Rows from block 6, named by matrix and row number. Each number is 200 + 20 x the weight over its row's rms, rounded and kept within 0 to 999. All counts start at 0. After the name is the row's rms in percent of the matrix's.
# mid20: scale 3 3x3 conv (model.blocks.6.mid.2.0.weight, 120x120x3x3), inputs 96-103, a 3x3 kernel for each
mid20.6,099,178,195,186,220,207,217,175,221,181,212,210,201,206,195,179,200,199,185,221,210,205,190,233,203,206,204,182,180,142,203,160,228,222,216,158,199,197,214,193,176,210,210,187,199,148,214,201,194,203,126,208,228,173,220,222,210,185,201,190,170,190,199,198,204,204,162,225,189,160,190,188,160
mid20.7,105,218,214,187,226,177,211,169,224,213,222,211,204,198,203,186,190,196,225,235,174,205,211,177,217,219,234,194,210,206,206,226,167,208,235,197,196,204,189,183,217,201,176,205,201,172,212,206,195,222,229,215,194,215,206,224,177,209,197,230,191,217,218,173,204,199,218,211,192,189,219,198,161
mid20.8,101,208,222,172,199,159,175,173,217,238,203,225,173,184,207,194,193,205,179,219,196,202,170,226,225,208,202,202,202,200,198,195,158,179,211,213,199,175,187,211,211,194,204,221,186,173,191,200,232,204,207,234,218,231,190,229,205,189,172,193,228,207,160,210,174,212,191,221,188,158,198,179,198
mid20.9,094,211,173,212,172,201,206,232,200,154,206,224,220,146,151,169,169,187,191,204,176,173,208,218,184,206,208,199,204,206,208,251,216,219,231,160,205,195,210,209,197,213,193,187,175,227,173,216,214,195,187,239,193,208,210,161,203,200,195,182,172,189,200,203,208,186,208,202,177,195,186,194,220
mid20.10,106,163,190,205,196,175,220,199,180,153,227,224,212,230,149,192,166,199,223,214,173,206,212,199,256,181,207,196,182,197,192,164,196,190,191,200,203,197,199,198,213,192,202,184,212,208,173,223,221,213,204,179,216,224,223,181,205,220,207,201,220,192,208,215,190,211,203,201,222,199,200,211,190
mid20.11,095,175,206,158,210,201,223,202,178,176,209,189,197,223,216,192,162,222,184,182,211,223,197,184,213,185,210,167,206,203,190,218,186,241,202,192,196,157,234,179,232,187,197,200,213,168,203,200,203,195,203,200,207,222,180,202,174,185,181,179,152,231,203,228,198,199,219,171,216,225,199,210,183
mid20.12,118,190,183,214,207,217,152,212,190,187,198,200,231,198,182,174,207,205,196,191,200,165,166,179,194,196,210,225,229,233,232,178,218,219,247,242,189,215,195,207,199,199,204,191,225,208,219,210,189,178,227,211,187,217,199,198,231,199,233,231,195,245,188,195,191,198,194,234,164,214,193,214,173
mid20.13,095,190,240,182,146,235,255,214,211,169,198,214,182,181,177,206,189,221,211,167,214,192,180,240,211,188,206,206,221,200,194,166,209,174,189,198,218,180,197,207,233,203,225,176,204,181,196,191,210,233,162,177,198,209,173,245,207,218,208,193,214,190,204,220,192,192,196,201,212,188,187,216,240
mid20.14,099,197,215,200,185,184,208,224,172,192,188,230,191,229,240,170,228,238,199,210,191,190,163,182,207,187,183,175,190,228,196,250,221,212,217,213,204,173,186,228,216,197,181,197,212,236,204,179,210,177,230,183,184,190,215,182,209,213,203,239,205,208,186,152,203,187,168,168,227,215,171,215,209
mid20.15,102,191,235,187,215,202,239,215,190,193,187,204,241,248,184,230,214,236,192,173,213,208,199,171,219,189,207,229,213,213,222,218,211,198,183,231,208,202,191,195,203,177,196,227,198,202,207,205,239,209,173,229,212,177,187,213,179,220,210,223,206,182,181,180,183,179,205,210,213,202,236,205,211
mid20.16,092,208,214,156,202,246,185,192,191,176,207,230,219,220,211,210,207,166,194,190,216,200,202,228,196,227,220,200,222,220,194,187,198,202,269,221,205,191,218,206,158,185,187,197,189,214,192,205,210,208,189,195,185,219,203,203,173,208,230,177,186,195,157,182,184,178,203,201,202,198,191,225,218
mid20.17,100,200,210,208,232,238,189,222,201,191,225,184,213,204,199,166,211,200,178,208,192,191,156,184,172,204,225,191,218,171,228,187,186,207,234,205,244,192,209,221,227,202,186,179,191,166,201,223,219,216,177,206,194,216,196,222,242,209,207,206,191,238,177,181,186,164,202,183,228,191,167,239,206
mid20.18,117,246,193,176,187,190,180,221,200,215,198,197,211,181,198,233,182,247,192,170,184,181,214,168,217,162,234,207,186,211,190,197,193,205,176,196,200,188,203,184,202,181,194,192,212,179,158,186,221,198,223,198,196,199,192,200,215,172,203,202,172,164,204,202,202,210,191,170,201,221,192,186,179
mid20.19,101,209,195,250,188,177,182,188,217,199,209,204,184,181,223,237,197,215,169,221,206,189,200,223,216,208,176,191,198,253,209,183,177,182,175,164,178,185,173,208,213,201,202,166,254,231,200,198,205,196,224,209,184,204,222,198,210,191,195,194,211,197,205,163,203,206,197,198,215,178,183,186,192
mid20.20,099,189,213,198,215,204,189,171,224,216,205,198,215,200,219,199,224,200,226,235,177,225,191,181,179,226,188,211,207,207,216,214,178,223,195,210,196,201,209,200,223,211,205,182,210,183,195,187,211,227,196,198,201,207,197,202,167,184,199,184,194,210,175,169,178,220,188,212,196,187,211,189,199
mid20.21,097,166,202,206,168,159,234,180,189,218,185,196,204,202,173,209,230,210,197,174,211,190,182,199,201,179,193,164,200,223,190,184,198,211,214,201,230,187,211,185,212,208,197,179,181,191,187,173,187,219,211,192,201,182,210,197,168,217,222,199,201,187,201,221,203,196,215,214,179,224,213,196,169
mid20.22,091,210,192,198,183,210,233,178,198,202,213,175,221,218,179,246,178,183,199,177,198,221,214,205,182,211,159,194,174,187,200,208,207,177,171,221,230,193,203,191,216,216,224,223,201,176,194,201,209,217,169,166,191,192,197,229,176,207,197,173,179,203,178,171,220,179,189,232,217,201,212,189,156
mid20.23,100,153,160,170,211,232,168,209,203,196,191,204,213,218,217,180,235,188,218,191,200,177,177,222,201,200,213,219,220,207,215,196,202,203,180,214,179,237,190,205,186,224,167,201,174,209,179,167,222,202,196,194,185,227,195,171,187,230,227,207,232,185,200,219,197,192,191,175,186,187,200,205,186
mid20.24,112,203,208,171,196,184,193,208,178,209,189,205,220,176,177,210,209,238,207,210,169,185,207,195,185,188,189,217,200,210,165,171,221,201,199,224,189,186,199,206,200,217,203,198,227,199,179,176,182,244,212,215,254,178,191,210,209,233,214,169,214,176,151,250,184,193,233,193,206,234,207,174,206
mid20.25,087,188,206,219,180,161,178,197,190,203,199,182,223,209,202,229,189,203,198,225,203,190,191,222,192,223,213,192,232,184,203,154,255,221,147,195,220,210,222,196,231,193,214,182,209,179,205,209,215,214,163,222,229,200,219,194,233,210,201,185,184,213,207,216,163,196,237,194,208,216,209,228,202
mid20.26,096,171,195,210,212,208,195,195,223,196,174,210,210,171,216,199,195,195,197,213,188,178,201,210,225,186,241,179,215,215,190,218,212,221,196,200,180,248,196,216,215,225,165,180,167,193,178,201,196,220,187,197,188,216,195,206,195,199,196,212,170,203,207,231,220,187,189,150,195,199,224,191,243
mid20.27,092,205,205,192,190,182,193,170,208,171,228,205,221,215,196,197,176,221,149,267,188,170,215,211,187,182,182,213,161,168,179,180,201,205,209,209,191,177,197,201,191,195,175,208,224,212,223,179,164,203,179,188,199,208,193,196,210,154,183,206,239,160,196,191,196,207,205,228,205,180,205,173,203
mid20.28,104,169,180,218,217,224,198,224,210,215,191,187,214,206,219,187,172,156,200,204,167,204,232,254,181,180,190,200,198,241,202,211,262,242,177,233,266,204,187,186,192,206,200,205,167,152,194,182,199,217,165,192,198,201,185,170,180,201,207,191,197,212,206,220,216,204,179,168,210,220,221,217,227
mid20.29,096,189,201,203,178,184,198,204,207,213,202,183,176,191,252,203,197,185,219,228,199,232,230,220,180,192,198,179,238,207,231,208,236,223,220,214,177,192,192,173,203,190,203,186,192,176,208,196,172,211,163,210,170,190,224,209,229,162,200,166,198,171,201,199,205,197,204,199,165,205,202,189,204
mid20.30,102,208,234,170,200,183,259,205,209,154,233,219,172,237,171,209,191,195,208,178,183,202,246,198,186,230,211,197,193,201,188,218,191,166,206,245,203,200,175,183,219,215,175,196,214,206,200,205,192,183,171,225,216,178,239,206,195,217,166,173,175,186,177,236,186,204,210,188,203,194,190,189,237
mid20.31,096,143,168,219,207,195,168,188,201,187,192,206,209,215,203,206,185,211,224,203,239,169,238,175,182,196,189,224,228,197,205,213,210,164,172,218,214,225,236,208,188,202,205,215,208,215,190,185,187,195,204,190,229,194,216,206,215,195,181,194,199,162,159,218,204,192,223,169,203,201,219,182,216
mid20.32,110,199,225,204,184,205,196,210,197,203,197,210,228,185,225,227,251,168,205,181,195,201,170,223,191,205,162,199,208,198,222,184,201,209,209,199,183,188,203,204,201,190,176,216,208,198,215,178,206,235,205,165,184,252,205,189,217,182,201,163,177,225,183,212,217,176,192,186,222,200,187,162,239
mid20.33,092,169,193,202,192,170,202,176,204,204,209,214,192,208,240,187,198,171,214,190,215,202,213,218,208,198,211,198,175,205,178,225,214,193,204,198,204,203,208,221,215,217,218,196,222,192,174,197,206,175,202,209,197,206,213,204,250,185,188,200,208,195,209,153,212,209,216,194,218,204,204,180,210
mid20.34,087,211,201,172,202,215,233,215,188,186,201,211,204,190,206,226,175,181,207,199,230,183,147,212,202,202,212,202,207,218,203,157,231,230,207,232,201,190,180,211,199,214,187,179,192,221,190,196,199,199,194,200,186,208,208,232,205,200,185,154,226,212,172,180,191,206,197,228,199,184,219,184,209
mid20.35,097,177,218,223,180,213,182,165,184,169,196,194,206,218,194,185,195,211,193,228,234,218,200,209,170,178,180,224,210,204,186,201,223,228,181,167,206,223,218,207,210,199,206,205,202,174,198,176,206,183,158,175,198,233,202,204,214,199,207,220,217,222,194,171,178,211,233,173,218,220,200,220,194
mid20.36,093,181,208,195,206,223,193,207,191,175,221,184,183,210,232,207,168,233,207,228,191,226,219,237,170,196,215,253,173,179,166,191,217,187,171,189,213,198,190,187,201,197,205,219,192,211,169,216,225,233,185,194,200,183,176,201,200,201,200,192,201,168,195,187,214,153,203,199,199,206,195,184,239
mid20.37,102,181,213,204,216,172,162,181,187,158,215,204,202,212,184,204,210,211,216,224,187,190,190,159,203,222,197,221,204,173,162,180,186,204,174,165,201,171,190,220,215,186,191,195,180,166,167,201,218,207,200,184,196,197,178,160,205,156,175,199,187,190,173,222,225,187,193,206,188,187,201,209,190
mid20.38,107,203,169,180,175,213,182,207,212,176,228,204,185,205,203,203,194,164,234,216,186,210,211,140,225,185,229,145,188,179,201,207,189,185,172,199,195,183,188,195,175,174,227,191,197,210,218,183,211,215,203,237,197,181,196,180,233,175,223,198,204,221,202,175,189,205,230,200,194,159,223,181,236
mid20.39,096,226,229,217,194,211,211,227,183,178,217,177,197,173,200,158,213,205,178,180,192,208,215,201,224,207,214,199,182,198,234,236,206,195,222,207,223,212,204,171,213,192,218,233,168,190,180,211,194,194,207,196,221,216,219,174,180,205,215,228,164,219,203,215,194,210,202,194,236,170,211,177,195
mid20.40,105,207,208,188,204,179,180,182,210,219,212,197,174,167,253,171,195,189,191,211,183,202,214,224,166,160,241,212,217,175,195,224,194,230,219,239,218,210,205,193,183,208,211,172,195,205,204,200,201,204,206,195,216,208,194,217,199,175,206,240,186,232,210,179,204,215,186,203,189,179,194,202,193
mid20.41,102,170,166,190,212,224,199,203,188,199,198,178,227,236,179,189,172,211,184,185,181,198,197,197,192,181,180,209,193,204,196,200,232,174,171,225,167,172,206,173,252,207,231,185,227,181,230,191,206,239,183,181,208,218,177,231,179,198,213,224,200,213,185,201,177,192,235,175,200,197,193,182,193
mid20.42,088,189,198,178,227,195,174,213,246,193,202,219,204,245,213,171,196,178,237,190,199,233,237,214,215,212,189,232,219,190,214,181,200,240,195,189,211,182,187,200,205,183,182,207,227,213,196,183,235,207,195,208,182,215,210,223,195,179,218,175,182,183,218,174,179,224,227,218,216,192,175,193,191
mid20.43,093,210,201,211,170,213,188,200,185,217,208,186,214,197,212,145,203,196,180,215,204,192,206,186,172,201,174,192,218,197,231,180,218,166,160,217,187,208,197,189,220,221,185,181,203,179,207,209,215,206,147,201,182,194,204,212,188,173,200,195,197,207,158,214,177,185,205,195,222,183,217,192,187
mid20.44,103,196,216,178,200,210,180,151,196,194,176,204,230,204,208,212,187,209,189,178,235,231,219,223,197,167,222,230,190,240,221,187,220,187,177,242,239,183,198,235,198,213,209,190,189,210,230,185,196,215,177,200,220,188,180,187,186,210,198,216,175,162,182,209,191,195,211,198,170,214,217,215,221
mid20.45,106,181,220,177,190,214,211,179,215,188,189,212,219,229,196,155,238,218,227,177,209,173,197,197,191,176,187,234,208,192,205,201,197,166,177,222,198,186,175,212,192,190,199,191,162,218,159,193,235,208,218,240,182,239,181,203,214,196,193,207,167,176,216,203,173,189,175,185,180,199,201,174,173
mid20.46,109,176,207,170,196,219,206,173,169,187,188,192,197,193,194,188,205,196,224,220,185,143,206,206,203,180,199,183,221,206,209,213,160,217,182,189,210,244,210,231,190,215,197,210,192,208,229,185,216,208,203,226,218,200,179,185,212,220,181,215,184,202,199,204,221,193,167,172,234,203,194,266,187
mid20.47,096,180,188,217,209,211,220,204,211,174,195,180,199,167,207,206,196,185,212,202,178,201,252,231,206,195,189,186,202,195,212,172,237,187,176,184,206,184,200,230,217,173,204,183,217,201,204,205,222,227,204,192,231,197,217,164,173,216,191,224,176,199,178,197,196,209,202,180,215,193,182,194,224
mid20.48,112,179,184,188,244,193,215,179,193,206,184,218,204,185,212,194,180,223,205,204,177,214,161,203,197,213,168,193,187,194,218,211,219,221,195,244,217,206,192,203,235,181,191,197,175,184,211,223,174,198,244,176,191,215,219,230,188,228,203,239,195,205,208,215,193,179,163,183,200,224,201,201,184
mid20.49,096,199,211,166,262,204,184,161,166,180,202,206,213,228,200,159,204,191,220,189,202,181,216,190,164,192,180,230,198,164,200,202,197,189,188,182,216,195,169,213,198,205,203,215,223,159,200,174,197,197,180,193,217,182,213,187,188,203,232,230,194,213,178,178,207,215,210,186,206,197,241,198,175
mid20.50,106,174,163,195,214,228,203,198,199,195,237,202,207,187,207,196,210,171,211,204,180,205,193,214,150,228,213,212,228,206,172,181,188,199,182,187,228,219,225,195,217,203,204,198,191,189,239,184,205,220,233,134,225,166,231,179,212,200,187,203,183,160,192,218,226,168,216,190,224,253,227,204,222
mid20.51,101,189,229,218,210,202,161,206,204,216,220,170,181,196,205,199,192,205,197,215,189,210,220,186,205,197,191,184,195,202,208,226,183,190,194,159,183,197,187,184,219,219,228,189,213,204,183,208,210,184,183,242,202,228,232,185,154,201,178,203,190,208,187,198,227,197,185,187,174,198,195,190,187