{
  "model": "masked image model",
  "dataset": "photos of plants, animals and fungi (iNaturalist)",
  "train_examples": 77898,
  "image_size": 40,
  "crop_scale_min": 1,
  "horizontal_flip": true,
  "rotation_deg": 10,
  "color_jitter": 0.1,
  "method": "simmim",
  "mask_ratio": 0.75,
  "loss": "l1",
  "arch": "res2net",
  "norm": "batchnorm",
  "activation": "elu",
  "depths": [2, 3, 4, 2],
  "kernel_size": 3,
  "stem": "deep",
  "widths": [160, 272, 480, 848],
  "init": "lecun_normal",
  "optimizer": "soap",
  "beta2": 0.99,
  "lr": 0.0019,
  "beta1": 0.9,
  "shampoo_beta": 0.99,
  "eps": 1e-08,
  "precondition_frequency": 20,
  "max_precond_dim": 1024,
  "merge_dims": false,
  "one_sided": false,
  "adamw_lr_other_params": 0.0011,
  "steps": 5600,
  "batch_size": 64,
  "epochs": 4.6,
  "lr_schedule": "wsd",
  "decay_fraction": 0.3,
  "final_lr_fraction": 0,
  "warmup_steps": 280,
  "weight_decay": 0.4,
  "adamw_weight_decay_other_params": 0.05
}
Rows from block 7 of a small masked image model, named by matrix and row number. Each number is 128 + 24 x the weight over its row's rms, rounded and kept within 0 to 255. All counts start at 0.
After each channel's rows are labels from the 100 images, of 14976, where the channel reaches its highest value: "top examples" is what is common among them. Only what is clearly more common there than usual is listed. The data: photos of plants, animals and fungi (iNaturalist). In brackets: how many of the 100, against the usual share in percent.
# c30: last pointwise conv (model.blocks.7.c3.0.weight, 480x480x1x1), inputs 420-479

c30.148 [153 137 151 136 119 112 177 138  87 117 104 142 109 145 118 142 105  89 117 101 108 132 123 136 114 147 179 100 132 137 133 155 144 166 146 169 140 130 120 129 152 108  91 105 111 179 115 143 108 136 128 104 155 119 104 163 130 160 185 121]
top examples: order Passeriformes (51 vs 24.9)

c30.134 [138 155 113 184 150 137 119 135 124 138 111 161 113 130 114 137 137 147 137 102 110 158 136 103 109 114 147  72 125 117 131 118 148 135 134 154  94 131 154 108 111 128 140 130 157 118 152 173 115  98 140 145 104 109  93 192 130 143 161 137]
top examples: order Passeriformes (61 vs 24.9)

c30.163 [102 118  89 130 157 150 109 100 140 113 131 182 146 146 116 138 147 137 132 128  96 123  89 126 114 156 125 132 115 128 103 148 138  63 126  85 132 152  88 133 115 107 136 119  99 135 155 192 145 126 154 174 112 170 165 107 125 108 105 152]
top examples: phylum Arthropoda (62 vs 30.9); class Insecta (61 vs 29.2); order: Lepidoptera (31 vs 13.7)

c30.457 [114 140 111 151 106 116 139  65  68 132 100 117 177 100 152 140 140  95  91 138 147 125 120 155  84 107 158 120 145 102 135 150 113 154 136 116 129 168 107 104 152 118 150 108 102 118 149 154 141 135 127 142 142 113 137  99 154 152 115 118]
top examples: phylum Tracheophyta (26 vs 7.3); kingdom Plantae (26 vs 7.3)

c30.344 [ 69 160 137  88 135 120 139  79 105 127 148 154 121 141 141 122  95 128 142 114 125 154 106 146 124 112 131 130 119 104 146 100 154 189 156 142 138 125  66 123 154 125  98 141 130 112 156  87 131 136 121  89 114 141 134 107  97 100 192 126]
top examples: phylum Arthropoda (74 vs 30.9); class Insecta (71 vs 29.2); family: Syrphidae (25 vs 2.1)

c30.399 [132 123 140 108 124 125 139 157 130 119 152 138 133 176 124 106 113 128 171 105 149 130 115 150 133 119 135 122 102  78 152 153 136 132 132 183 123 158 162 142 137 127 137 108 129  96 106 143 128  84 145 121 159 112 123 151 145 145 102 114]
top examples: order Passeriformes (52 vs 24.9)

c30.89 [145 133 119 161 109 108 137  73 146 111 121 154  80  94 105 151  96 125 120 137 143 120  82 155 166 102 145 159 125 185 103 101 115  92 159 115  98 173 123  86 117 130 133  82 108 155 136 138 102 132 133 156 129 122 137  92 115 109 127 171]
top examples: class Aves (86 vs 55)

c30.147 [192 138  87  92 142 113  76 146 155 115 118 135 137 122 105 145 148 120 137  96 108 129 131 139 121 123 148 103 143 118 114 108 165 119 146 115  83 151 139 117 127 143  98 109 133 131 125 108 163 152 144 128 113 148 143 118 130 139 118 126]
top examples: class Aves (85 vs 55); order Passeriformes (54 vs 24.9)

c30.67 [ 94 120 110 106 106  94 146 121 116 127 159 140 137 112 134 136 128 140  98  90 130 149 121 129 157 121 139 115 110 151 139 122 113 133 139 143 125 172 115 144 136  96 126 153 147 117  95 139 129 137 133  86 173 147 158  75 125 148  95 112]
top examples: phylum Arthropoda (72 vs 30.9); class Insecta (67 vs 29.2)

c30.311 [151  97 136 123 125 108 102 129 125 104 109 102 127 142 145 132 131  90 133 145 124 138 130 125 124 122 116 123 129 126 134 108  90 130 161 119 172 116 118 134 151 103 131  96 158 121 133  87 151 114 111 152 148 117 123 173  72 128 131 131]
top examples: phylum Tracheophyta (37 vs 7.3); kingdom Plantae (37 vs 7.3)

c30.431 [180  99  99  96  89 124 113  96 142  94 120 115  82 137 133 147 122 114 115 148 159 132 137 141 130 100 130 110 102 142 123 120 103 172 153 144 110 144 123  92  83 148 124  88 152  80 169 101 136  86  91 131 157 112 127 112 103 120 187 135]
top examples: order Passeriformes (53 vs 24.9)

c30.361 [148 107 104 122 106 122 108  98 161  86 144 150 124 125 154 114 149 131 112 128 138 137 128 128 128 144  70 123 111 124 123 130 104  88 136 123 113 133 100 110 123 148 150  89 153 143 115 139 129 112 178 106 129 173 150 116 163 134 103  88]
top examples: class Aves (86 vs 55); order Passeriformes (60 vs 24.9)

c30.340 [123 157 174 110 145  97 163 134 162 141  99 120 142  83 116 124 117 137 104 102  93 125 130 114 103 116 127  89 160 155 149  95 110 125 169 130 157 178 131 127 119 155 139 104 100 138  90 146 101  94 116 120 172 131  87 137 149 131  59 122]
top examples: order Passeriformes (51 vs 24.9)

c30.131 [140 121  89  93 101  82  72 145 137 139 127 145 107 146  74 164 123 101 122 126 120 141 132  95 114 122 113 165 129 143  75 136  87 104 125 118 145 120 127 124 137 114 127 102 114 120 161 122 138 127 123 149 103 137 146 130  83 152 128  72]
top examples: phylum Chordata (96 vs 60.8); class Aves (92 vs 55); order: Passeriformes (54 vs 24.9)

c30.169 [143 123 127 145 121 155 114  63 153 137 111 148 152 152 104 125 119 124 106  94 153 100 105 193 138 137 152 125 119 175 115 120 145 111 136 112 146 151 115 123  66 164 110  76 137 117 120 123 129 107 177 143  99 142 129 140 139 111  55 138]
top examples: class Aves (86 vs 55)

c30.314 [115 114 110 105 153 156  99 158 116  98 131 113 137 186 118 100 133 128 163 143 131 159 117 104 142 131 140 200 141 145  98  90 116 146 154  95 141 168 112 105 116 136 103 136  79 182 128 136 128 105 139  99 134 138 129 137 117 146 133 146]
top examples: phylum Tracheophyta (31 vs 7.3); kingdom Plantae (31 vs 7.3)

c30.151 [130 115 140 136 110  96 149 166 146 140 133  98 158 143 157 129 123 160 124 132  80 120 129 113 126 105 124  90 116 166 143 118 121  86 113 104 142 110 139 130  96 137 138 116 159 110 115 156  98 124 108 124 132  96 100  71 111 159 112 121]
top examples: phylum Tracheophyta (27 vs 7.3); kingdom Plantae (27 vs 7.3)

c30.100 [173 124 158 134  89 138 124 100 144 116 113 125 135 148 131 170 157 144 111 120 161 154 149 112 144 116 144 130 105  91 110 141 121 141 139 148 173 146 117 127 129 109 147 108 208 116 117 150 108  94 128  87 195 170  88 109  99 117 149  90]
top examples: phylum Tracheophyta (38 vs 7.3); kingdom Plantae (38 vs 7.3)

c30.20 [114 212 145 119 123 110 164 115 119 115 118 132 178 160 126 112 108 195 139 103 136 149 154 140 177 125  92 135 102 147 134 121 141 134  78  96 168 102 126 118 154 156 149 114 124 174  99 120 110 127 147 118 146 113 152 138 179 115 159 144]
top examples: order Passeriformes (50 vs 24.9)

c30.194 [145 122 129 149  90 134 139 131 127 154 132 172 152 127 146 104 121 102  73 140 117 118 123 156 133  99 107 152  99 130 144 138 136 109 117  92 106 146 119  73  94  95 187  98 127 144 119 182 147 112 176 143 151 187 125 112 114 109 135 160]
top examples: phylum Arthropoda (64 vs 30.9); class Insecta (63 vs 29.2)

c30.435 [ 78 127 142 138 129 112 159 150 113 142 100 150 119 142 140 156 107 124  93 105  97 124  69 143 136 133 142 134 113 153 132 111 109 173 101 160 119 141 149 150 128 140 168 122 147 127 117 152  96 153 146 116 135 140 115 138 167 130 191 124]
top examples: phylum Arthropoda (66 vs 30.9); class Insecta (64 vs 29.2)

c30.350 [ 85 160  95  95 129 135 110 108 133 131 109 143 120 132 121 114 137 139 142 120 141 101 132 127 114 163 153 101 136 144 159 148 144  91 108 156 107 126 121 186 105 145 106 109 104 147 149 162 121  99 129 138 160  72 124 126 175 135 139 113]
top examples: phylum Arthropoda (67 vs 30.9); class Insecta (66 vs 29.2)

c30.348 [122 137  95 134 161 119 128 138 138 142 103 147 111 148 131  87 104 148 165 108 128 174 148 144 119 144 103 165 144 144 165 121 147 185 115 117 105 129 112 145 134 130 139 125  75 138 113  93 123 120 124 156 133 150 142 134 123 154 108 153]
top examples: class Aves (83 vs 55); order Passeriformes (66 vs 24.9)

c30.120 [153 104 136  80 139  86 118 155 120 135 140 118 120 129 105 143 135 153 117 116 134 150 155 118 135 108  74 132 120 130 148 115 124 171 122 130 116 145 123  85 137  89 138 140 172 119 127 115 120 147 100 120 125 129 137 110  92 138 124 111]
top examples: class Aves (86 vs 55); order Passeriformes (51 vs 24.9)

c30.477 [152 110  90  96 123 156 108 161 137  63 158 148 146 150 102 130 106 127 135 160 148 126 107 168 152 150  73 138 167 130 153 110 107 114 141 127 131 109 107 101 145 125 114 122 127 120 138  98 163 146 125 104 131 130 139  98 112 135 109 141]
top examples: phylum Chordata (97 vs 60.8); class Aves (96 vs 55); order: Passeriformes (54 vs 24.9)

c30.335 [114 120 117 143 125 155 121 124 111 155 168 180 143 136 164 134 103 135 148 144 152 125 136  73 112 110 127 100 120  65 127 138 126 111 112 127 119 117 123 172 103  94 133 177 151  96 127 215 142 114 143 141 121 170 131  95 102 116 114 102]
top examples: phylum Arthropoda (65 vs 30.9); class Insecta (64 vs 29.2)

c30.251 [114 136 144 119 132 154  96 119 115 113 145 164  88 125 146 118 107 163 185 121 132 153 124 116 121 155  97 140 137  71 131 104 123 155 119 170 138 119 106 135 129 117 117 119 135 158 125 121 141 137 153 119 151 143  95 108 144 123 164  99]
top examples: phylum Arthropoda (71 vs 30.9); class Insecta (67 vs 29.2)

c30.225 [126 125 127 156 152 177 102 137 131 102 127 130 151 110 150 103 133 114 152 124 117 139 108 140 107 145 121 129 145 147 139 136 149 146 132 142 111 104  92  98 118 149 115 126  89 154 128 143 125 146 128  91 117  98  93 149  96 138 146 129]
top examples: phylum Tracheophyta (37 vs 7.3); kingdom Plantae (37 vs 7.3)

c30.19 [100 109  94  99 153 108 121 101 116 157 120 106  68 155 119 143 139 108 121 124 123 147 131  83 141 121 163 148 132 135 128 110 138 120 135 132 119 146 129 119 159 140 122 105 133 168 105 203 145 147 121 117 119 155 110 131 163  91  88 128]
top examples: order Passeriformes (51 vs 24.9)

c30.283 [ 55 141 134 119 131 129 167 141 103 166 105  85 103 143 127 150 133  86 110  84 120 120 117 121 161 132 124 143 114 154 181 144 140 128 154 146  94 160 122 128 119 150 150 132 111 157 145 168  81 107  97 140 142 140  96 161 147 130 111 151]
top examples: order Passeriformes (55 vs 24.9)

c30.331 [ 89 140 149 126 135 123 141 101 115 146 144 127 190 103 159 112 134  98 140 129 133 119 119 109 156 145  89 134 141  92 169 146 128 107 159  96 119 129 113 107 144  74 115 100 145  96 153 136 104 144 120 114 145 126 115 113 119 139 146 100]
top examples: class Aves (88 vs 55); order Passeriformes (50 vs 24.9)

c30.80 [146  95 149 100 142 112 145 119 128 120 142 137 158 165 120 175 144 139 175 124 150 143 133  84 167 117 117 190 159 143 172 111  91 118 122  83 146 105 171 113 118 113  87 122 113 132 132 139  49 151 123 132 127  90 111 144 134 142 179  96]
top examples: phylum Tracheophyta (33 vs 7.3); kingdom Plantae (33 vs 7.3)

c30.190 [131 137  93 103 160 100 117 172 106 152 112 144 113 121 130 114 137 132 150 146 150 108 109 119  96 127 190 139 123 121  98 109 121 123 119 175 115  98 126 126 115 145 124 160  87 109 171 137 120 130  95 161 144 127 120 125 127  83 179 140]
top examples: order Passeriformes (50 vs 24.9)

c30.61 [127 151 128  89 113 156 147 134  94 140 140 140 108 201 115 115 109  96  89 133 150 133 119 131 108 131  99 142 128 144 110 126 127 142 154 130 157 115 130 148 160 121 106 118 126 177 147  94 122 149 115 157 147 125  99 103 141  80 155 116]
top examples: phylum Tracheophyta (39 vs 7.3); kingdom Plantae (39 vs 7.3)

c30.157 [109 101 121  84 144 134 139 121 118 127  99 158 167 150 160 102 113 148 103 136 120 113  85 180 119 158 134 167 110 114 178 143 136 144 115 135 126 154 138 111 132 131 137 132 132 146 104 146 122 112 128 135 128 115 113 130 135 106 164 154]
top examples: phylum Tracheophyta (41 vs 7.3); kingdom Plantae (41 vs 7.3)

c30.328 [138 131 159 136 157  87 117 143 149 152 128 136  90 139 120 166 124 121 137 100 128  91 186  99 145 124 143 172 145 132 156 129 129 114 153 129 142 133 141 113 175 144 134 186 143 129 142 129 116 144 130 140 101 115  88 107 140  76 162 189]
top examples: phylum Tracheophyta (30 vs 7.3); kingdom Plantae (30 vs 7.3)

c30.116 [112 103 121 105 119 115 112 134 111 100 110 162 115 111 128 174 112 105 127 133 111 121 110 145 134 135  97 119 135 171 109 129 110  66 119 137 112 145 159 122 109 102 122 140 130 130 130 154  85 128 148 149 118  97 112  98 131 117 112  87]
top examples: order Passeriformes (55 vs 24.9)

c30.27 [113 118 138 119 104 106 142 122 143 187 148 134  82  71 165 122 113 147  84 129 107 124 171 130 101 114 145  90 137 102 146 125  96 135  93 133  94 168 136  87  87 140 163 133 161 172 131 136 180 123 126 174 100 128 155 162 124 127  86 142]
top examples: class Insecta (70 vs 29.2); phylum Arthropoda (70 vs 30.9); order: Lepidoptera (35 vs 13.7)

c30.425 [139 132 144  75 141  87 127  60 132 151 145 110 111 132 116 140 152 129 141 141 106 128  92 128 135 147  85  22 116 108 123 137 104 125 110 107 124 118 129 121  77 147  97 123 125  99 173 124 111 123 131 116 116 160 110 104 139 120 180 153]
top examples: order Passeriformes (50 vs 24.9)

c30.139 [134 122 151 126 105 195 118 133 136 147 130 116 157 146 200 108 113 121 156 114 176 139 164 132 140 163  59 128 116 122 108 171 131 153 163 113 152 119 136 118 144 145 138 120 180  68 143 114 101 164 101  96 122 104 118 149 103 135 207 132]
top examples: class Aves (90 vs 55); order Passeriformes (55 vs 24.9)

c30.177 [125 134 145 140 134 115 119 119 107 124  76 171 102 136  78 178 100 110 121 122 108 181 107 121 124 128 116 152 129 141 128 119 114 131 113 113 137 156  87 113 128 123 120 123 144 168 106 119 147 147 118  98 134 105 132 151 101  79 148 117]
top examples: class Aves (84 vs 55)